config.yaml
arch: "vgg"
train_examples: 101725
depths: [2, 4, 4]
kernel_size: 3
num_labels: 250
optimizer: "soap"
beta2: 0.999
lr: 0.004
one_sided: false
cautious_weight_decay: true
batch_size: 128
epochs: 27.6
warmup_steps: 650
Rows from block 2 of a small multi-label image tagger, named by matrix and row number. Each number is 128 + 32 x the weight over its row's rms, rounded and kept within 0 to 255. All counts start at 0. Numbers have three digits each. After the name is the row's rms in percent of the matrix's.
After each channel's rows are labels from the 100 images, of 14976, where the channel reaches its highest value: "peak at" is the part of the image that holds the peak. Only what is clearly more common there than usual is listed. The data: photos with spoken descriptions (Open Images, Localized Narratives).
# conv: 3x3 conv (model.blocks.2.conv.weight, 128x80x3x3, each kernel summed), inputs 0-79

conv.48 126:109082118083173140096116137140117160098206138106125156091122079090101166148046112159144125173188185128154096132162153129115165120157160115138113116134114190064144131180114192124173128107197142123164119105137133109149114122172079108154132146
peak at: centre

conv.38 077:158152153125120160152108165139097108106127143123132067126151098120139113099132166125143163114168078089082127113125118115163091128111079214101125170093101125072131129131155161126173085183133088129134159137078105115070153067134116115077028158
peak at: middle right; top right

conv.15 084:175125141152117090151126175102131143110136149112118212095162154147121142122168106073102169143064121153147165108151108106077050104168138110091140116146125153109173123095119123100143130110125118172075133031144083148111093125064182091137138129
peak at: bottom centre

conv.85 093:133169153090130145085104138071087142154135164055152122142068108100057041147110135145163128180212159114091110114143102109114087117141072124162108134147123155157182165149084086142126132135095095139145161146086109113130151122146142074146130113
peak at: bottom right

conv.45 092:095114151092077106112084137105066128157090171118088138094160116160156129107134218058118125164121168162130108089154146109102130126139130163123166109152110104097119129080049138184128150112059122074118152164173088092100160152111096118103134118
peak at: bottom centre

conv.13 111:051097133183131142134120080107072136145110148079122107068130052116120124145156130182119188120141059137115138144135127033130167123087122092146109099090117140116147114143111109160111126160106218120161167165109128134114108138169098123162138152
peak at: top left

conv.67 119:103171037138121070099112116147169114136163110139124125121111145171192088134158150100221179130116098128111114121125096127041120159099117158071124081142123135161134163127166145090169156120094084084121172157117162125112098097123162132114125162
peak at: centre

conv.68 101:113124090137078112148101139179126107155151138144121119174152095122154099142153152166124141140207092144132135167149190170150153143210108129142154070147174128122111123059096153107104107131106133128133153086184130150100181160175087117218105111
peak at: centre

conv.64 114:134150134142101174133114110133177103148130090105144172173143138160135140074154111153140185191135148145196163162149140103112116126100130107146099098156075088070117072105110164174139150078164186134171156106119089133113133120157124153026116158
peak at: centre

conv.24 074:122111111169145146152129143170175094072142130074100112149111100133112155098080150120076130153093105100143114073119121118137069151118101105173067085048147143139107159077089102144110195181155128122136200102119088095118120120109106073153156101
peak at: top right

conv.75 096:115108205185164130141124129137086126079174104182156147180100168193137124124118101129082133176116126112153128143127119116102121118103101048105142092146099104120156116116080126172086196105097125156110104110126123184127062156052097127153131134
peak at: bottom left

conv.87 100:137148070161130147164102075119116120139156149147140126156160123040185100088044091073092110067130126126084145133154167110139116146133131134136079168133105060137102101135149152112155141148118175059105120055152115150133173130126145112091152138
peak at: centre

conv.21 095:143160105135129152133158092109169094162097135106073155118140120155142152170179165103172107124175127113132156048117128108099147063139184141161166110105202165168137093072112090131185120078151120101118078138198134145128109147096107095104143094
peak at: middle left; top left

conv.40 092:124182140106129131094118134115090066106165184104145142085130148154103120156127091119086113142123073129134180102109111055164165075107147184121140051123126105100131127101119090090137153199159118134112169115137193087097070090110159138125175152
peak at: top right

conv.27 092:073151078148091122122131079158109159195134107157105119083105092086183093124177136088082115130180192169088148121113127077129142152122118142061182103148161164125158142105122082125111129183098120107110115141046155164140107139147108101104126151
peak at: centre

conv.57 104:092149129100156060119109174150120094051069111113155145120137119095122108175160101164138163091116093161134150186145115159141159174087110117097126126139133112145198127151145148092120193124120075164057136108114053160110128106092125161097165151
peak at: centre

conv.127 096:071133149088101117107130194127142142142105030099077172148132133105167145140178190148108131153133119129162145105095165124121130111115092115187146104122110080088122133172120106170132077094121200142109104164135111122072210107109116136122127082
peak at: bottom centre