From a checkpoint of a small multi-label image tagger: 32-pixel images, norm batchnorm.
Rows from block 7 of a small multi-label image tagger, named by matrix and row number. Each number is 500 + 25 x the weight over its row's rms, rounded and kept within 0 to 999. All counts start at 0. Numbers have three digits each. After the name is the row's rms in percent of the matrix's.
After each channel's rows are labels from the 100 images, of 14976, where the channel reaches its highest value: "strongest on" is what is common among them. Only what is clearly more common there than usual is listed. The data: photos with spoken descriptions (Open Images, Localized Narratives). In brackets: how many of the 100, against the usual share in percent.
# conv: 3x3 conv (model.blocks.7.conv.weight, 240x240x3x3, each kernel summed), inputs 120-239

conv.118 100:477531483514486471507474497515486445517484482493481483490519468506475510497495564494506527514482491524477475510489504463473491531481508527513508522486488497435501529486493475522544491520494492525517508545487491498519518504496492482487468460524458508497500504509519465502506473532473512500554498486531512483536481538565481518485490480471499486504499431511492486
strongest on: text has "holding" (41 vs 16.4); text has "man" (32 vs 11.7); text has "grass" (27 vs 9.7)

conv.172 095:502468488505510523516467472478406524466529496507472491481470518483502442507500473530512521461525493474495500512505470486513466468458478562501518514529517518510491504542497488498513544529465480493480507501496509497481472536463467492491512509554482437478466472496521478504515467497501511526466530491495476508507484505506457454490521520495510557494503463513514478
strongest on: text has "holding" (37 vs 16.4); text has "sitting" (35 vs 15.1); text has "woman" (26 vs 9.1)

conv.28 102:469514496481474529461498506532503521503463443470515494506518499509528542460468522500461532486561466502481518523502481499507485480526530491521527493497505496458512472442505522486534505487514518488529502496504511489448475524520480502489515488453504505529528491498510486489504459526491503487521498538434509532454520558506476541470465481474498446506482501568512493
strongest on: text has "people" (58 vs 22.3); text has "wall" (54 vs 20.2); text has "table" (46 vs 13); text has "sitting" (43 vs 15.1)

conv.121 105:518531485515509507510454489515507486493481506480489533529495470515480474500493512503488508516506510494490514472478500503510494498476483557504467483463461455505514491510484510494519467466477537475560492494514476485495483514516448492512482506565515527509506486537522504465516491436537536504482533446544502492510473557508462496508528508516472546533520514487530463
strongest on: text has "people" (48 vs 22.3)

conv.194 101:505523484471466531475507477469450446470467541460485502480508523502485501524500538479509533510508498564522475505502462452482523496477479491462528484517497543484554500459512479475535488505513519477521498475542505466480515499509518524504529533506486498506475455512504485528521491486475503516490522476504517532510484502486489566500488501455507467554494508473536474
strongest on: text has "lights" (26 vs 7.8); text has "chairs" (25 vs 6.7)

conv.40 091:462485486525538474474428526488473522518526461476506533461515494478481515509519524501495554541501490508507503529473502487480464495484525451507512500506475498459482478536468510506533489515493490538483447498490537497529526430476508473511470519521520539525515487496456487474473457482475485505498538543510480493483472520493442506457494463482496534537462494502499527
strongest on: text has "grass" (32 vs 9.7); text has "ground" (25 vs 7.4)

conv.155 100:537549562509520498484506508474488478508475508500528513520460488495511497514528542553457516511521511491468483475489506515474475506460523502525506485489509530493493532510470488470493508504524515515461494519519467498520478475463527487489458485492475513480521502473464526471470473495496514536533568486508492555479480492480492476507517481529536493514497491490525453
strongest on: text has "sky" (50 vs 24.7); text has "buildings" (31 vs 11.1)

conv.51 102:503506488475532496499520496499452524526514450522496524509460500523522530487504547483472510480472484532511501465504506483515481505516477505526504511479506504531530473515503507491533490531525500476482469474527487512536461499505518461504488522572489509543525485508481492520520535533538554454544510478468468519497520522487490510474518475520496495490471519524461550
strongest on: text has "road" (34 vs 8.3)

conv.97 098:476488511539487481494425496490533528505478511492460510476503472479466511551507511501487460483479502501531510541547513504482457499496484510509471524510457478506469537561518530467486462471496511467490508460491498489511475516521473501531489518530525511493459504490479484500527464539474504453507457547476520488471436486512445508506477494499518564542463507491485456
strongest on: text has "wall" (43 vs 20.2); text has "sitting" (34 vs 15.1); text has "table" (33 vs 13)

conv.3 100:487507475475507472525507532546493492503478521506455557442486531507525495500490541558500508511503495481468497482567496484496495525517521495527504502493518500499467495476448467529520453520470527502524538496507512472518506507508505500506511540515517489516494492477491494499506511505503503524552480445500488481550487479503464495477470503494473474496455498446473532
strongest on: text has "table" (46 vs 13); text has "sitting" (33 vs 15.1); text has "food" (28 vs 3.1)

conv.148 101:564470498482489526497503500431508465525440517511482514529501485483522518483493501505449517498477518487502508492519485502479486452505534490480485519522498496552502496488497510498512492544465465469481497479504502498530475489513493528492464478477431500517498490518534481514530460482480485476488508509489506477427495526502527524484507498524474457477494488526534495
strongest on: text has "people" (74 vs 22.3); text has "sitting" (48 vs 15.1); text has "table" (34 vs 13); text has "chairs" (30 vs 6.7)

conv.122 102:474510532514515476515519475482497518467536553499514530500476555501515494467489509502493473488487481510477485504491490504420450476532473525539520474470507504504501471520522463543516497513505518504519508500537496488477507508496478514438503510508531517557482503492489498470566491507508495526490436473448488484497506501467499527515531537461521551504513517456505529
strongest on: text has "sitting" (37 vs 15.1); text has "table" (36 vs 13)

conv.95 107:485540479459502516505547501530492518494527505548473436488486500470537479527479495492489482469493494498493505528463500488507529503490527471567521514503520531473483514492496500510486491495468493505482524475541503504525495472498462489506460512516484506464459493505475478512463502466474530471549469476479473449510494509517498489542468505502473494547488487486470495
strongest on: text has "table" (49 vs 13); text has "sitting" (34 vs 15.1); text has "chairs" (28 vs 6.7)

conv.81 106:477534464502488455437488534480521516453514473510510525512491520488496475532516433515527486488544506518503519498467509488510469489487485497520487556502508525519527524449480516458499506507497492519503511474511499482463468478536516512509563530470497457475472511524430497516490521506495496485501512456519483545520514487527479551504501498514470485472525473487494506
strongest on: text has "trees" (80 vs 27.2); text has "sky" (58 vs 24.7); text has "water" (57 vs 8); text has "plants" (26 vs 10)

conv.7 102:498482479499512484525488479520522527482497500497499518490479534481499508505521488488481563495474504505526514498530508485512509512525479520503457520536528531492541505525483499501536487529457480433482456516534480504516490503483528509476487537498523514517488474497479515499523472547469468464555468498484489510567501494532516501473469465495481529465482470516473504
strongest on: text has "road" (27 vs 8.3); text has "grass" (26 vs 9.7)

conv.126 097:459543504507474499477583453472506513477499516475476473499504512524491484524491480487518487498495452480488512548496489492510512514520454500490463521464479474523536491551512485515517521501471484495477499480459503464496513463522502524512475490511548495471470484486467504507503482521522537505474467506491484496511499539499525481499444493522499510498473481533516502
strongest on: text has "plants" (37 vs 10)

conv.111 095:523504484444509492453585491472486506507492466511492513519476480486473492483426546499525488514506554528519543488521514485473546510498509496533482495530513462506469489497477493535609501461481526509483503470483492472462522489496452494499509486503499491507501488507572521509483486470469507477480497435510499518488452526492504453478475517510439492496477515516467511
strongest on: text has "trees" (79 vs 27.2); text has "sky" (50 vs 24.7)

conv.38 094:495493498513470513520477498499523511480508518452498503468532503516495521511510483453520532485513470502492519464481488433494530485478483544507477489531469515515502509524500522492459498540493519534436523510514485495511525476448514482513489483494480506471515492494475524523460480475506470480477465474484479511506499440507513440493486534529513527467502475474529498
strongest on: text has "buildings" (36 vs 11.1); text has "road" (28 vs 8.3)

conv.147 097:520529519501480486499533501499478505544495489473507474466512467467518471465517488484483489474460533557508562491462518483482455520464476511583484478487491509482459506507499465453491490505524490504466524488498536463473477481498464491504500510505545469504524490508448507481478474531500488506489481509486502525483510503497489462515496486501516524566502474550513547
strongest on: text has "table" (46 vs 13); text has "sitting" (39 vs 15.1); text has "chairs" (25 vs 6.7)

conv.76 102:538452452513482515507489504480520537520502500547508519481532493501510457489532514483495501471481493474501506478478514488456460513496507479529499528488520487487515490479489517486523476478521522480521501481510440492524490488481481495512519527486496487529523528533468504503492500522466512458533494500509526483488472523518492455480495557511473503527505496467531459
strongest on: text has "sitting" (60 vs 15.1); text has "table" (57 vs 13); text has "people" (48 vs 22.3); text has "chairs" (34 vs 6.7)

conv.83 103:459501479562514465478460507517505488512479479472495455481430481528497511502521522504457498466505482494475515507463510501471523485507459498518480501474497516476486498511512501538477512479487500455465519533485503528499509551500472497517485462514475508507515515523511429524511527463522538543534461545536470469487503512525509486490552496509495529485483473503539471
strongest on: text has "woman" (36 vs 9.1)

conv.67 094:469493475508495462491512512506509485499511467501523494469461482494505477547492495490501470505512475490520494516453492514523460484509482493509495491467509523463457500519522508533479477477478497501486552512482489508476444523502494491470534487500471525507514524509498548503516502499499496469586452527539467513510516528497486513505554532509473513486501497527527481
strongest on: text has "trees" (64 vs 27.2); text has "buildings" (27 vs 11.1)

conv.50 098:478484531541516439431512486535510499500498491452498519495483471525513492521497505503480500444485482521490485491536484518481522529476523491514496599524496507497525509502508566461517529547544497461491525516493500496516513512514488520499469495477478483527500544479478463478482485496486480507505526519500443483551513506489499475507466471466483530523508523485523500
strongest on: text has "man" (29 vs 11.7)

conv.211 100:490507511521516512492430527517459505473483485452484473504533489528499503498525504501530467540504509487519499492462488484517466528507511524501492519531518494497490480492480518478500476537464517469480483494522475541441503516546486489501482490492492435444461493474550502512559505503499528518553554486469459490528504535527522509483434503500538505463502503519475466
strongest on: text has "trees" (72 vs 27.2); text has "grass" (58 vs 9.7); text has "sky" (55 vs 24.7); text has "ground" (25 vs 7.4)

conv.37 104:529473499560503514509511479502514495442465480459485495525522453510473518525494510493509554505519505485507473516530484504458514491491483474487482485521495482489510461472533525490495539523513507469508524535538530515492511491477460483546471559480498466524525460498479474486486498517459523488490495485489476522495461487487497505488552474534512470483463523521496545
strongest on: text has "sky" (69 vs 24.7); text has "road" (38 vs 8.3); text has "building" (38 vs 8.3); text has "buildings" (37 vs 11.1)

conv.110 095:490485510495469488487499521479485502562484507499466540466513512449523522482488490526489475483483507502481475493483504521507519516472491477482524541489510494478457510482508482471465539524514511508489436494526487491469518550453475514503458505476534472473486500505509475488488483483489466479469516495480508501507529481509490511525550466456477460504503503477503526
strongest on: text has "food" (33 vs 3.1)

conv.99 101:532540489495511490458431511530515533502478471511466514495498497571501548505508501485473547510527474500487512528501501479549508476436503513506512520476496579514561507504492528533506527535512513470509505459495492471510509499514465484480535476531526501504499487528533460478490466508434431544494563511481510468493496545526533478537486507502495507563477500487531517
strongest on: text has "grass" (29 vs 9.7)

conv.215 096:498522496488519513489487503482593493436494523491511463464506488476511512490512527510527484525550528467474519475504502485471486472477513504467485498514514494503499500450489494507490483491500466499580478475500494498532511514460472515497515533502467564483497518491464485522500508525482600496525526513485525507503483489499538492534458473501518508476497463510495499
strongest on: text has "black" (29 vs 9.6)

conv.176 098:527480503494460505536523500508484531472501475485484480448484498476478535469522477559477475533516514513495503470517484535463459494472469601460528575499529504521479498495480512464465479474500480516522558497494493504481537486488479486503483487481530489474517532463482485470466482506447526493498503536486465499480437475473497525483476479492465456489494507509483504
strongest on: text has "wearing" (30 vs 12.1); text has "man" (28 vs 11.7)

conv.219 101:514448509460484499512516494565473521479466504491473479493549479529472446483502484517506511472473512519513482497483479533536512494484481469522513509475502478514498472496481488491520466495500524568499483464517497507483525466482512508515470505471509466550484486469520485487509463524506473467500512502527448522512504536492512520489475467461490514516525495467513507
strongest on: text has "wall" (48 vs 20.2); text has "lights" (34 vs 7.8)

conv.166 101:499518482439524443518476495528509497422475500525515542511495501456493483527464487522469544454533506506490525503540488517491444522513517499505536481526490505478503522481522504487499501511462525519505504501499522488430516485491478550511486472465487503468509548508485541532501499478452499496496555533483475493493511496511482492528491485481544531507491505518467512
strongest on: text has "road" (40 vs 8.3); text has "buildings" (29 vs 11.1)

conv.32 100:506474452463470525500499495438524458490471472485480517518524514446458472529553513513503517522549556499459478533526539438527498497486463557491504484516483500517529506481548454466502461470474530451514498519507523499517508444495503489494460456515486530487476507468537480480486537512458494507493491512532499470477528488504526497494488452529488560501492469502480476
strongest on: text has "man" (44 vs 11.7); text has "wearing" (33 vs 12.1)

conv.173 102:524470524503486492502490523458483444512525485548448517485496517514461487506466503482604488486470532480503520488464493525493435535511516534515522537479469476479478457517483466497527497496482480473517525470501550489534477490467543472496497523501514519544514489462486546501510504515509541512470480489478507484491503472482485494485485518520483547498513491486488485
strongest on: text has "holding" (35 vs 16.4); text has "table" (30 vs 13); text has "man" (29 vs 11.7)

conv.203 101:512520464520489492461487489470493514472493505510490451495505503497450461505454485489522534483482513531494523508452521458546545536503509546493513533542481472538515503533522489506517489548478521480500505467479520513489485460558492477530534548510502491508508542531497497518513516546480483525440490516457482473538482486512522475489512440494487519532481541484508495
strongest on: text has "standing" (53 vs 23.5); text has "person" (39 vs 16.9)

conv.190 093:506481536485505471515518503497545543516489481459497516510543485481464482492541507507499480499469491464548509486473501486525457524515535476503487521545513471463477447507516493502508496564512528533538520509486494521541535513464523510505528514487499509477486469483489466524486504516509480440501503516521515474524476467486480495495489504485475511502510467472481481
strongest on: text has "sky" (53 vs 24.7); text has "plants" (30 vs 10)

conv.238 096:501478479525448464515488524477468504517478526473467501490456465491498539550508500527523510498460532501508491483501508509463533486499532489530529494531487554482469522514565501471498517480510519502474482457477488531509465518486458505482485508510519518471501531527501497494460507432521505478508513469470466492520511513527528459482531500495471551468511479493529493
strongest on: text has "sky" (62 vs 24.7)

conv.66 103:510529493499528484489518482486527516480544506522483476513474522507505481465479484485488472507434498525514493519534463479485471526458502470534504486549517471473540477507479469506499493538488486456560437489512477501462503477536502456484458457511525481507503483485522471480449499508473478472442513490501520469506482495481482491517513509464485495473485478512517530
strongest on: text has "building" (42 vs 8.3)

conv.23 100:474503481542506488546488458449500500491535499516521485523505536488506489518481451495501512512519486501513467484510478490509465454517518537483484539479502490468503513474560444519522526471512451495538506512471505477501505485493496473537505480509540507480472525526485469499477512497482520545485518453486534505471462475487493471515478498521477511474477513451453504
strongest on: text has "wearing" (40 vs 12.1); text has "woman" (34 vs 9.1); text has "man" (28 vs 11.7)

conv.15 097:481538474522456509511526540478505508439507523461488523500497479491519528533461488520513522515523462465553467500502535517492511465536461516510489502490525512536531487522504514500518481522471492474454467483446499531508462488522537490534517492502490539515489495491485467474500484518487506507567525478509502516504508477511472547486501471516460498475461520491494548
strongest on: text has "front" (27 vs 11)

conv.82 102:489486475477482524492528519514534536516467451562483475473462492487523479513509498521487528474497512475464493521505465502489482504498482539489502479505517513546502501511444494468495488490500485489502508503505543525513474550485465517511526476540496499495503515524511512468555521485470484491498456507478483516430472525541486490440487512533491524499440490494509503
strongest on: text has "people" (57 vs 22.3)

conv.89 102:495490500503491490481507510463518478520497522479501520514497502494457479483479510495453528543449515521479518502483500474492522532512494506554543470502475497438522484481507469547467520546520532481477500499522514492502530517531487515496525492526492513479535465492510459472504507478482506467481472485515502538440503491485533486478492508433493466489478449521513499
strongest on: text has "table" (44 vs 13); text has "sitting" (42 vs 15.1)

conv.236 108:510460496538477479524511498464515511478499508539506505483566531471500540459554482496528524477532465511526510494459521496495487475453492482488486513476524506412511511527460514498509495458493474490554480532503490512509476517520511516457558512537487501535484490511494486496501488471449522488455499523506484506514471459490497538485464473499490484481498504491522535
strongest on: text has "standing" (55 vs 23.5)

conv.102 101:498495521479484474476447520431512519472514505469510474454490478502475523523533477486519508532499505468512498502486492514439449490452493502474504500500514472508514479541462476468467517476539487519475521475462478525476511495507501518541522490520528515515522484453433505513509452483515550475462509480517542495522482516530509482530501504450497500517487518510509485
strongest on: text has "buildings" (27 vs 11.1)

conv.132 099:447504469499521497480476530496488474474518473521520527524485513500493514529509513511505533457530480514515468530532523472574485492484505490506517528504499506491493467497530518483520454490530479453474540516462496481519497503496526465527520522503513482519500516452513511525481497496482443475513505509460471496527529481529484464490484490452491477484502500515520504
strongest on: text has "which" (25 vs 10)

conv.24 094:479522510530528503500532475483494491496494508470516526487506485481482515498531469528507470487497530461478501516461526464453506465543471539545500488537487518523498530463508506476521500474460480500510494481550499521507470536494465497523479519505511449528513502509486545479487526533528489483503551414491511505509521518478481484487489537480483512508529480460471504
strongest on: text has "wearing" (41 vs 12.1); text has "man" (35 vs 11.7)

conv.114 090:541472519462512513493509439546444573535505473513522511499517499501519505529491536512525496537496527513508484520518479472500522496525505515486507545500504487455505520542430534439515502523506480500557541533530499475516489496519482520520510494508520507468484528550523527527478541487527498490561477494517491484516535488491484511520529489500506498465496473530490498
strongest on: text has "sitting" (33 vs 15.1)

conv.93 094:510494486520480535530523522491493494475456493515521458470471485453525529536508539516504592521462495510492545483495504473466541445495487454475510477495509496495544503514488512506495526491479492515455486519489499544527511497459495534512489505514493508514525494484487526461518486494484540491539546512485566517498505486482526501528454464492497453501504495489526528
strongest on: text has "trees" (77 vs 27.2); text has "sky" (71 vs 24.7); text has "grass" (33 vs 9.7); text has "buildings" (27 vs 11.1)

conv.160 101:553483464457511530511495535523478511511520500488518472535467541556536490522500554491533472496463510538465529454503512465481540473516517511492562469547467508487525492513506531514501497481507540519473490476461492501465522503486493520504477516512532518487518466501465471538526526483482473448542506556486490478499506511525477478466493545476518522498504506516495486
strongest on: text has "food" (44 vs 3.1); text has "plate" (33 vs 2); text has "table" (30 vs 13)

conv.151 099:463498478545451486536483540506493466496525523502491530475445488488472464464555522535496501509500495499483519509509471504471518513488497497477504488514513476473508505511544484458492494528498492459489468488521501477506511502512512484459509506514501512471504515475529512490508499509454502468486561486498499505478504478439466523524484506471493534474509483492511489
strongest on: text has "man" (28 vs 11.7)

conv.36 100:491500459453499462489487501522502505502494480501493501477481495505501487539451549509528542505551532518491506508531490491544488459516476463555538488541465494468475484536486487493492466462504486489474457483502540470496508451509505473546475482478527494515513484443511520541513528509436521535504487483547525475496513534515491509507478541516495551478482518512478517
strongest on: text has "wearing" (46 vs 12.1); text has "holding" (37 vs 16.4); text has "man" (36 vs 11.7); text has "black" (25 vs 9.6)

conv.62 094:492506491533521494464526442471536524511497498484483503510500473477494517504498532476484480522488488492471446516488489480487475450521493480500466470513545515482498490484507489529473494484539524495475529498529488522521526476511516496550511484476587508504518532468474485528461494512551479492521484490478525483475496521511514512513556496478518535507492486505446485
strongest on: text has "sky" (70 vs 24.7)

conv.235 099:466522520509530450495515513485497557475487489530494494495512480504529484501505487485497499517531531444512503531474497552526507507526459492516510473492503474515519486494523538482508506487481492518502493507549507506536468505515525510469486526513464533513489511492500430464507478507531512463501479456477534500490519464518535502525511466552460497490553466463523495
strongest on: text has "lights" (27 vs 7.8)

conv.214 094:463469503508487461495523459466490492478494495473500477504542473487495505487519471490493496476473488508498489488463515500504501465490486526436509582497467457518482518498492538521542489542460504487535460516498480502496488507477492479454540474448517493476516528512467517454502475514474500486505530511455509475515496486504498496494524470490532499484463502445485521
strongest on: text has "table" (33 vs 13)

conv.109 098:506504495470480506483474487497536483456484487513493575498521476499514514496486470466486547507477463526493516504505473502475510507515474523473490445497509569500493517474494471501509505499464534510508497503508525479512497527554517473460487490530505498527479531505512518498528493486491520484479512512518487542507522500493487514522528503496491477499453452481488514
strongest on: text has "people" (63 vs 22.3); text has "sitting" (37 vs 15.1); text has "table" (34 vs 13); text has "front" (31 vs 11)

conv.223 096:482518446508509487513481507511478522487482469475532535499487507528528506477508491534495493496496488483538512426473527537470532462540518457533513478476491472448500475504515521494476533456510475503532503517505498494476471421490486535544456472558474492511479533536485483512487539514479519487542470492492510543490469489502473482508451469503533531490478486519477488
strongest on: text has "man" (32 vs 11.7)

conv.115 104:510493497490517499512473501539498515464500492504467481467488512496523494469520504488530471482507460523480514499476547554501515511484486513489482491479495516543472475553506527486550517483487541487549493473526496483486486503526442519469524483589491449483526497486480518484492578468475501498506501510482500515502491523488513502514491564520555524476501519476495494
strongest on: text has "trees" (63 vs 27.2); text has "people" (45 vs 22.3); text has "road" (33 vs 8.3); text has "grass" (27 vs 9.7)

conv.74 095:474512502475475474490516497523476529494512487459489464464499461561503518542495530505513472455503509482494464547514490519475518497497496503526520463466491461527536440531496472536473514498500524534500492492461501491467526509509533503494508507453505519484505476513471480525457496514538543503489430504528539509540534544480525489467552503528460509510498510506510490
strongest on: text has "wearing" (33 vs 12.1)

conv.229 103:506479512482460469490487484497498501557465500477507547472432503530474481494482478495533481491499498474528506462509431503495527467488510510511494505488504514542471493517527497509497473467452504496513508508455496486508510464487497471481511557509493508508485488485496458460489508504497488539493511515442487471493453470505485514450476495544464503511484453508475482
strongest on: text has "grass" (28 vs 9.7); text has "buildings" (27 vs 11.1)

conv.14 112:501507476493521497512488474462500561475515492477520527454473498455507483475529464500537538471502516492522493500485509469497521518471534439557532481522547533567512482487505520497496484522485483536469462503486476506469511464481472525491499492508507523494514494493486521487532497503543486454484509514531465506465496495546533527525534507505476476509487520516531546
strongest on: text has "road" (40 vs 8.3)

conv.71 090:492482492545483499494489475492506495545513521481497466520490481490507501495495479491517496494546499449499568504480511493492550540503492457504498466470479488488528515488492512474467470507497510461476523499522463500490509503476493560508499472515503515492470561455473481522543478529492537482499508466489538473493494477563501524464491475516512529476459514501473473
strongest on: text has "standing" (48 vs 23.5); text has "wearing" (31 vs 12.1); text has "grass" (27 vs 9.7)

conv.128 102:515535490469497449494516479518455489477523523506495476546468480515508473497499489465514510480452507489499498516497521482471526526484488486522541517553550499546484485482460475514515508513458476538479530459565543474494543499492494533496492522516513466502499454519497498534542503482524482441498468493449470485503512489522474495489472473518494481487497483519478476
strongest on: text has "plate" (25 vs 2)

conv.161 102:526503526503471507477508455552488467538506515513519545478495501496467458517496482511456534533527509463521499450528476498501560489507511531609487499507508502486502509483564443497517499491494515489494499502472508489511473495529485465495478507459503471496469490493500519513428477550478480526507509529505498426493495510518409474481489478462461508478516517487516539
strongest on: text has "text" (32 vs 6.4)

conv.201 100:431547530502495501510468479552491490525491528461468487507515508482509466489505505468469459491518476545508528473485494494477544475468482486502477523471521510497489492472491503469512517540513517460502534487528528492511503516480476483506466498470508535482488550495523426481478536538506486517450499498511442518483466494465480513492467494499492469508534501489503467
strongest on: text has "table" (33 vs 13)

conv.13 106:488487473455504513509504496477503489549528488482508475517528499480488509501495466490524510505496501482492491488494512486514494490508518508466506477501512529480518548486472505515506467533501515510516516480481477501519506492479506507516491491554493460501479522475540507446495426442457481522507516441531505503514506446488471493520522470515519507470484541494549473
strongest on: text has "people" (48 vs 22.3); text has "grass" (42 vs 9.7); text has "ground" (32 vs 7.4)

conv.178 104:508482496503485505532516444471463457503480530467510483521570490499502503474500522513521483509521452539506522489528536547468536544494527478507519467501539496475507531496491487454480503506498449472476475486493531493488496535484483479482532508528494488524503562507520537503530502485469523484534482486511461530507493532476506507495475484476498492477465509473516542
strongest on: text has "standing" (51 vs 23.5); text has "holding" (36 vs 16.4)

conv.72 107:448532527462540472529519495458502505484406483517479489481482509453477517494453521480517518524471507490486518472482538475500539459520502518509505490468499442482507539497479475509500515497496490465489473542491548470531489524496517508490506520473490503503467513500484496487469461514490487493496519482508508513484508550504498530493466469474493496490501492492503549
strongest on: text has "road" (37 vs 8.3)

conv.125 105:521511457511488516517510490483487508479508465492484489525502533560511501488503522516521545457518487481485473537523467481501510506451510518501477440495494468493537521507512504489468474495520468487483493495502466488499497505512499476525497469517508502521498451480477525494500516467485509552473515473481464527503511452488489525533522495486445544493489489539516544
strongest on: text has "building" (29 vs 8.3); text has "lights" (26 vs 7.8)

conv.131 105:482532479491504494482496461478530480495472489482476491457526508496495496475488447532510490515495512485476511540472490500447522521452537471522471460485505513452455517488517485497533430547497521527509496515499463503504500472475488497508486484504490491456472515499509527557476465484543522473473511517509499491451518513462548545478484501511504455486465511496491517
strongest on: text has "grass" (33 vs 9.7)

conv.18 102:504487507529500486503519522467505481470507510520456501455490447499477530530501522521465494507493487468462481494446483492474477506485502507470543493489499491470537493556509494459535517534491541510508475504518492467518501460461484505507476492515479487509487495499531458465498464481532503507534487482523487491464501515521510513497483516486480487481479527513487490
strongest on: text has "wearing" (30 vs 12.1); text has "man" (29 vs 11.7); text has "two" (28 vs 10.9)

conv.183 101:484537459487498463513497464476488549484528508475498464486523489530490508489481468472501511482545521543525473552518466523513513471494539515501458503510457538479530477519507506500508516529450485525521532471459496513487542522504485507510509522519482497499526593497486492444508511509525502502484492512507518484492510468525482486464491416496512465507500541479514534
strongest on: text has "wall" (56 vs 20.2); text has "sitting" (55 vs 15.1); text has "people" (48 vs 22.3); text has "chairs" (42 vs 6.7)

conv.6 101:527506523512508497480486464506474504468448496518506551491479473456492524511500522482465515482491542523471491463477497481527512511496507504502505462510534486525492492515500486488506478457476507508523484530502513500514487472459476514497533503437486490507461578475488523522500504462499477546488465530481481484443513502524511513521476512502489568506500517526491508
strongest on: text has "wearing" (45 vs 12.1); text has "man" (39 vs 11.7); text has "person" (39 vs 16.9); text has "black" (27 vs 9.6)

conv.78 093:479455444472480461475495495490521500480542541524494503506506475438452478484522522516519495491440477503488528502491509523506501487499490500481505533492486513477493453518475456502489494525510517496484487491543500495500558504462463471553490490490492481500474540485488500496512495528504505506517498459509528508456454462459503472475492506526524437507484509497508487
strongest on: text has "standing" (49 vs 23.5); text has "man" (38 vs 11.7); text has "wearing" (37 vs 12.1); text has "holding" (36 vs 16.4)

conv.19 096:509476507521518511465454465493516454507490510517515477487531560542499428493487516476527500478504486506499501470503507491472533471491484478496487476501516473503513492551490467503530483534508500489491537486503489497491514464529502471481495497487503487505504507485514472507543495454514475475518533526547509505473444569476485456508477484551489444521498502542516519
strongest on: text has "grass" (33 vs 9.7)

conv.22 095:476540538460537510504539499470477498509498457525551540484440429474471557534492508530529527509446532510504486484499477524504501476540487482494485483484502486511505462491493490476494509481505527499518496530512482536493488477533462547496487487512495523503496509485515480491532496492478466473514530487460519529529483516487461445496520489466485465503502497554526517
strongest on: text has "sky" (65 vs 24.7); text has "buildings" (36 vs 11.1)

conv.141 101:497500499464486516473527526502513526501514489500481524519467472490468510489503495530472490466469466531522538512522455479470507485472497506487496468458471472479475500501563482489505464531507527458558488491549429523498482521530493513498516503494478524511521530503484547528533519534493558518488499487500502463509492504520547508480472491527503507518506508523491498
strongest on: text has "sitting" (74 vs 15.1); text has "people" (64 vs 22.3); text has "wall" (51 vs 20.2); text has "chairs" (48 vs 6.7)

conv.134 101:467504486469526522533511503520517482493487488505476471495498491514496529484508515515529500525509507487492526522508519463518502513502492507480477509476475492519514477531477453513460502518499534504511502511514496524503464476559498529491501470549520490498517518516483474438551435519494536529452435481515492478494480435551491463515534493493470446504524498523506508
strongest on: text has "trees" (67 vs 27.2)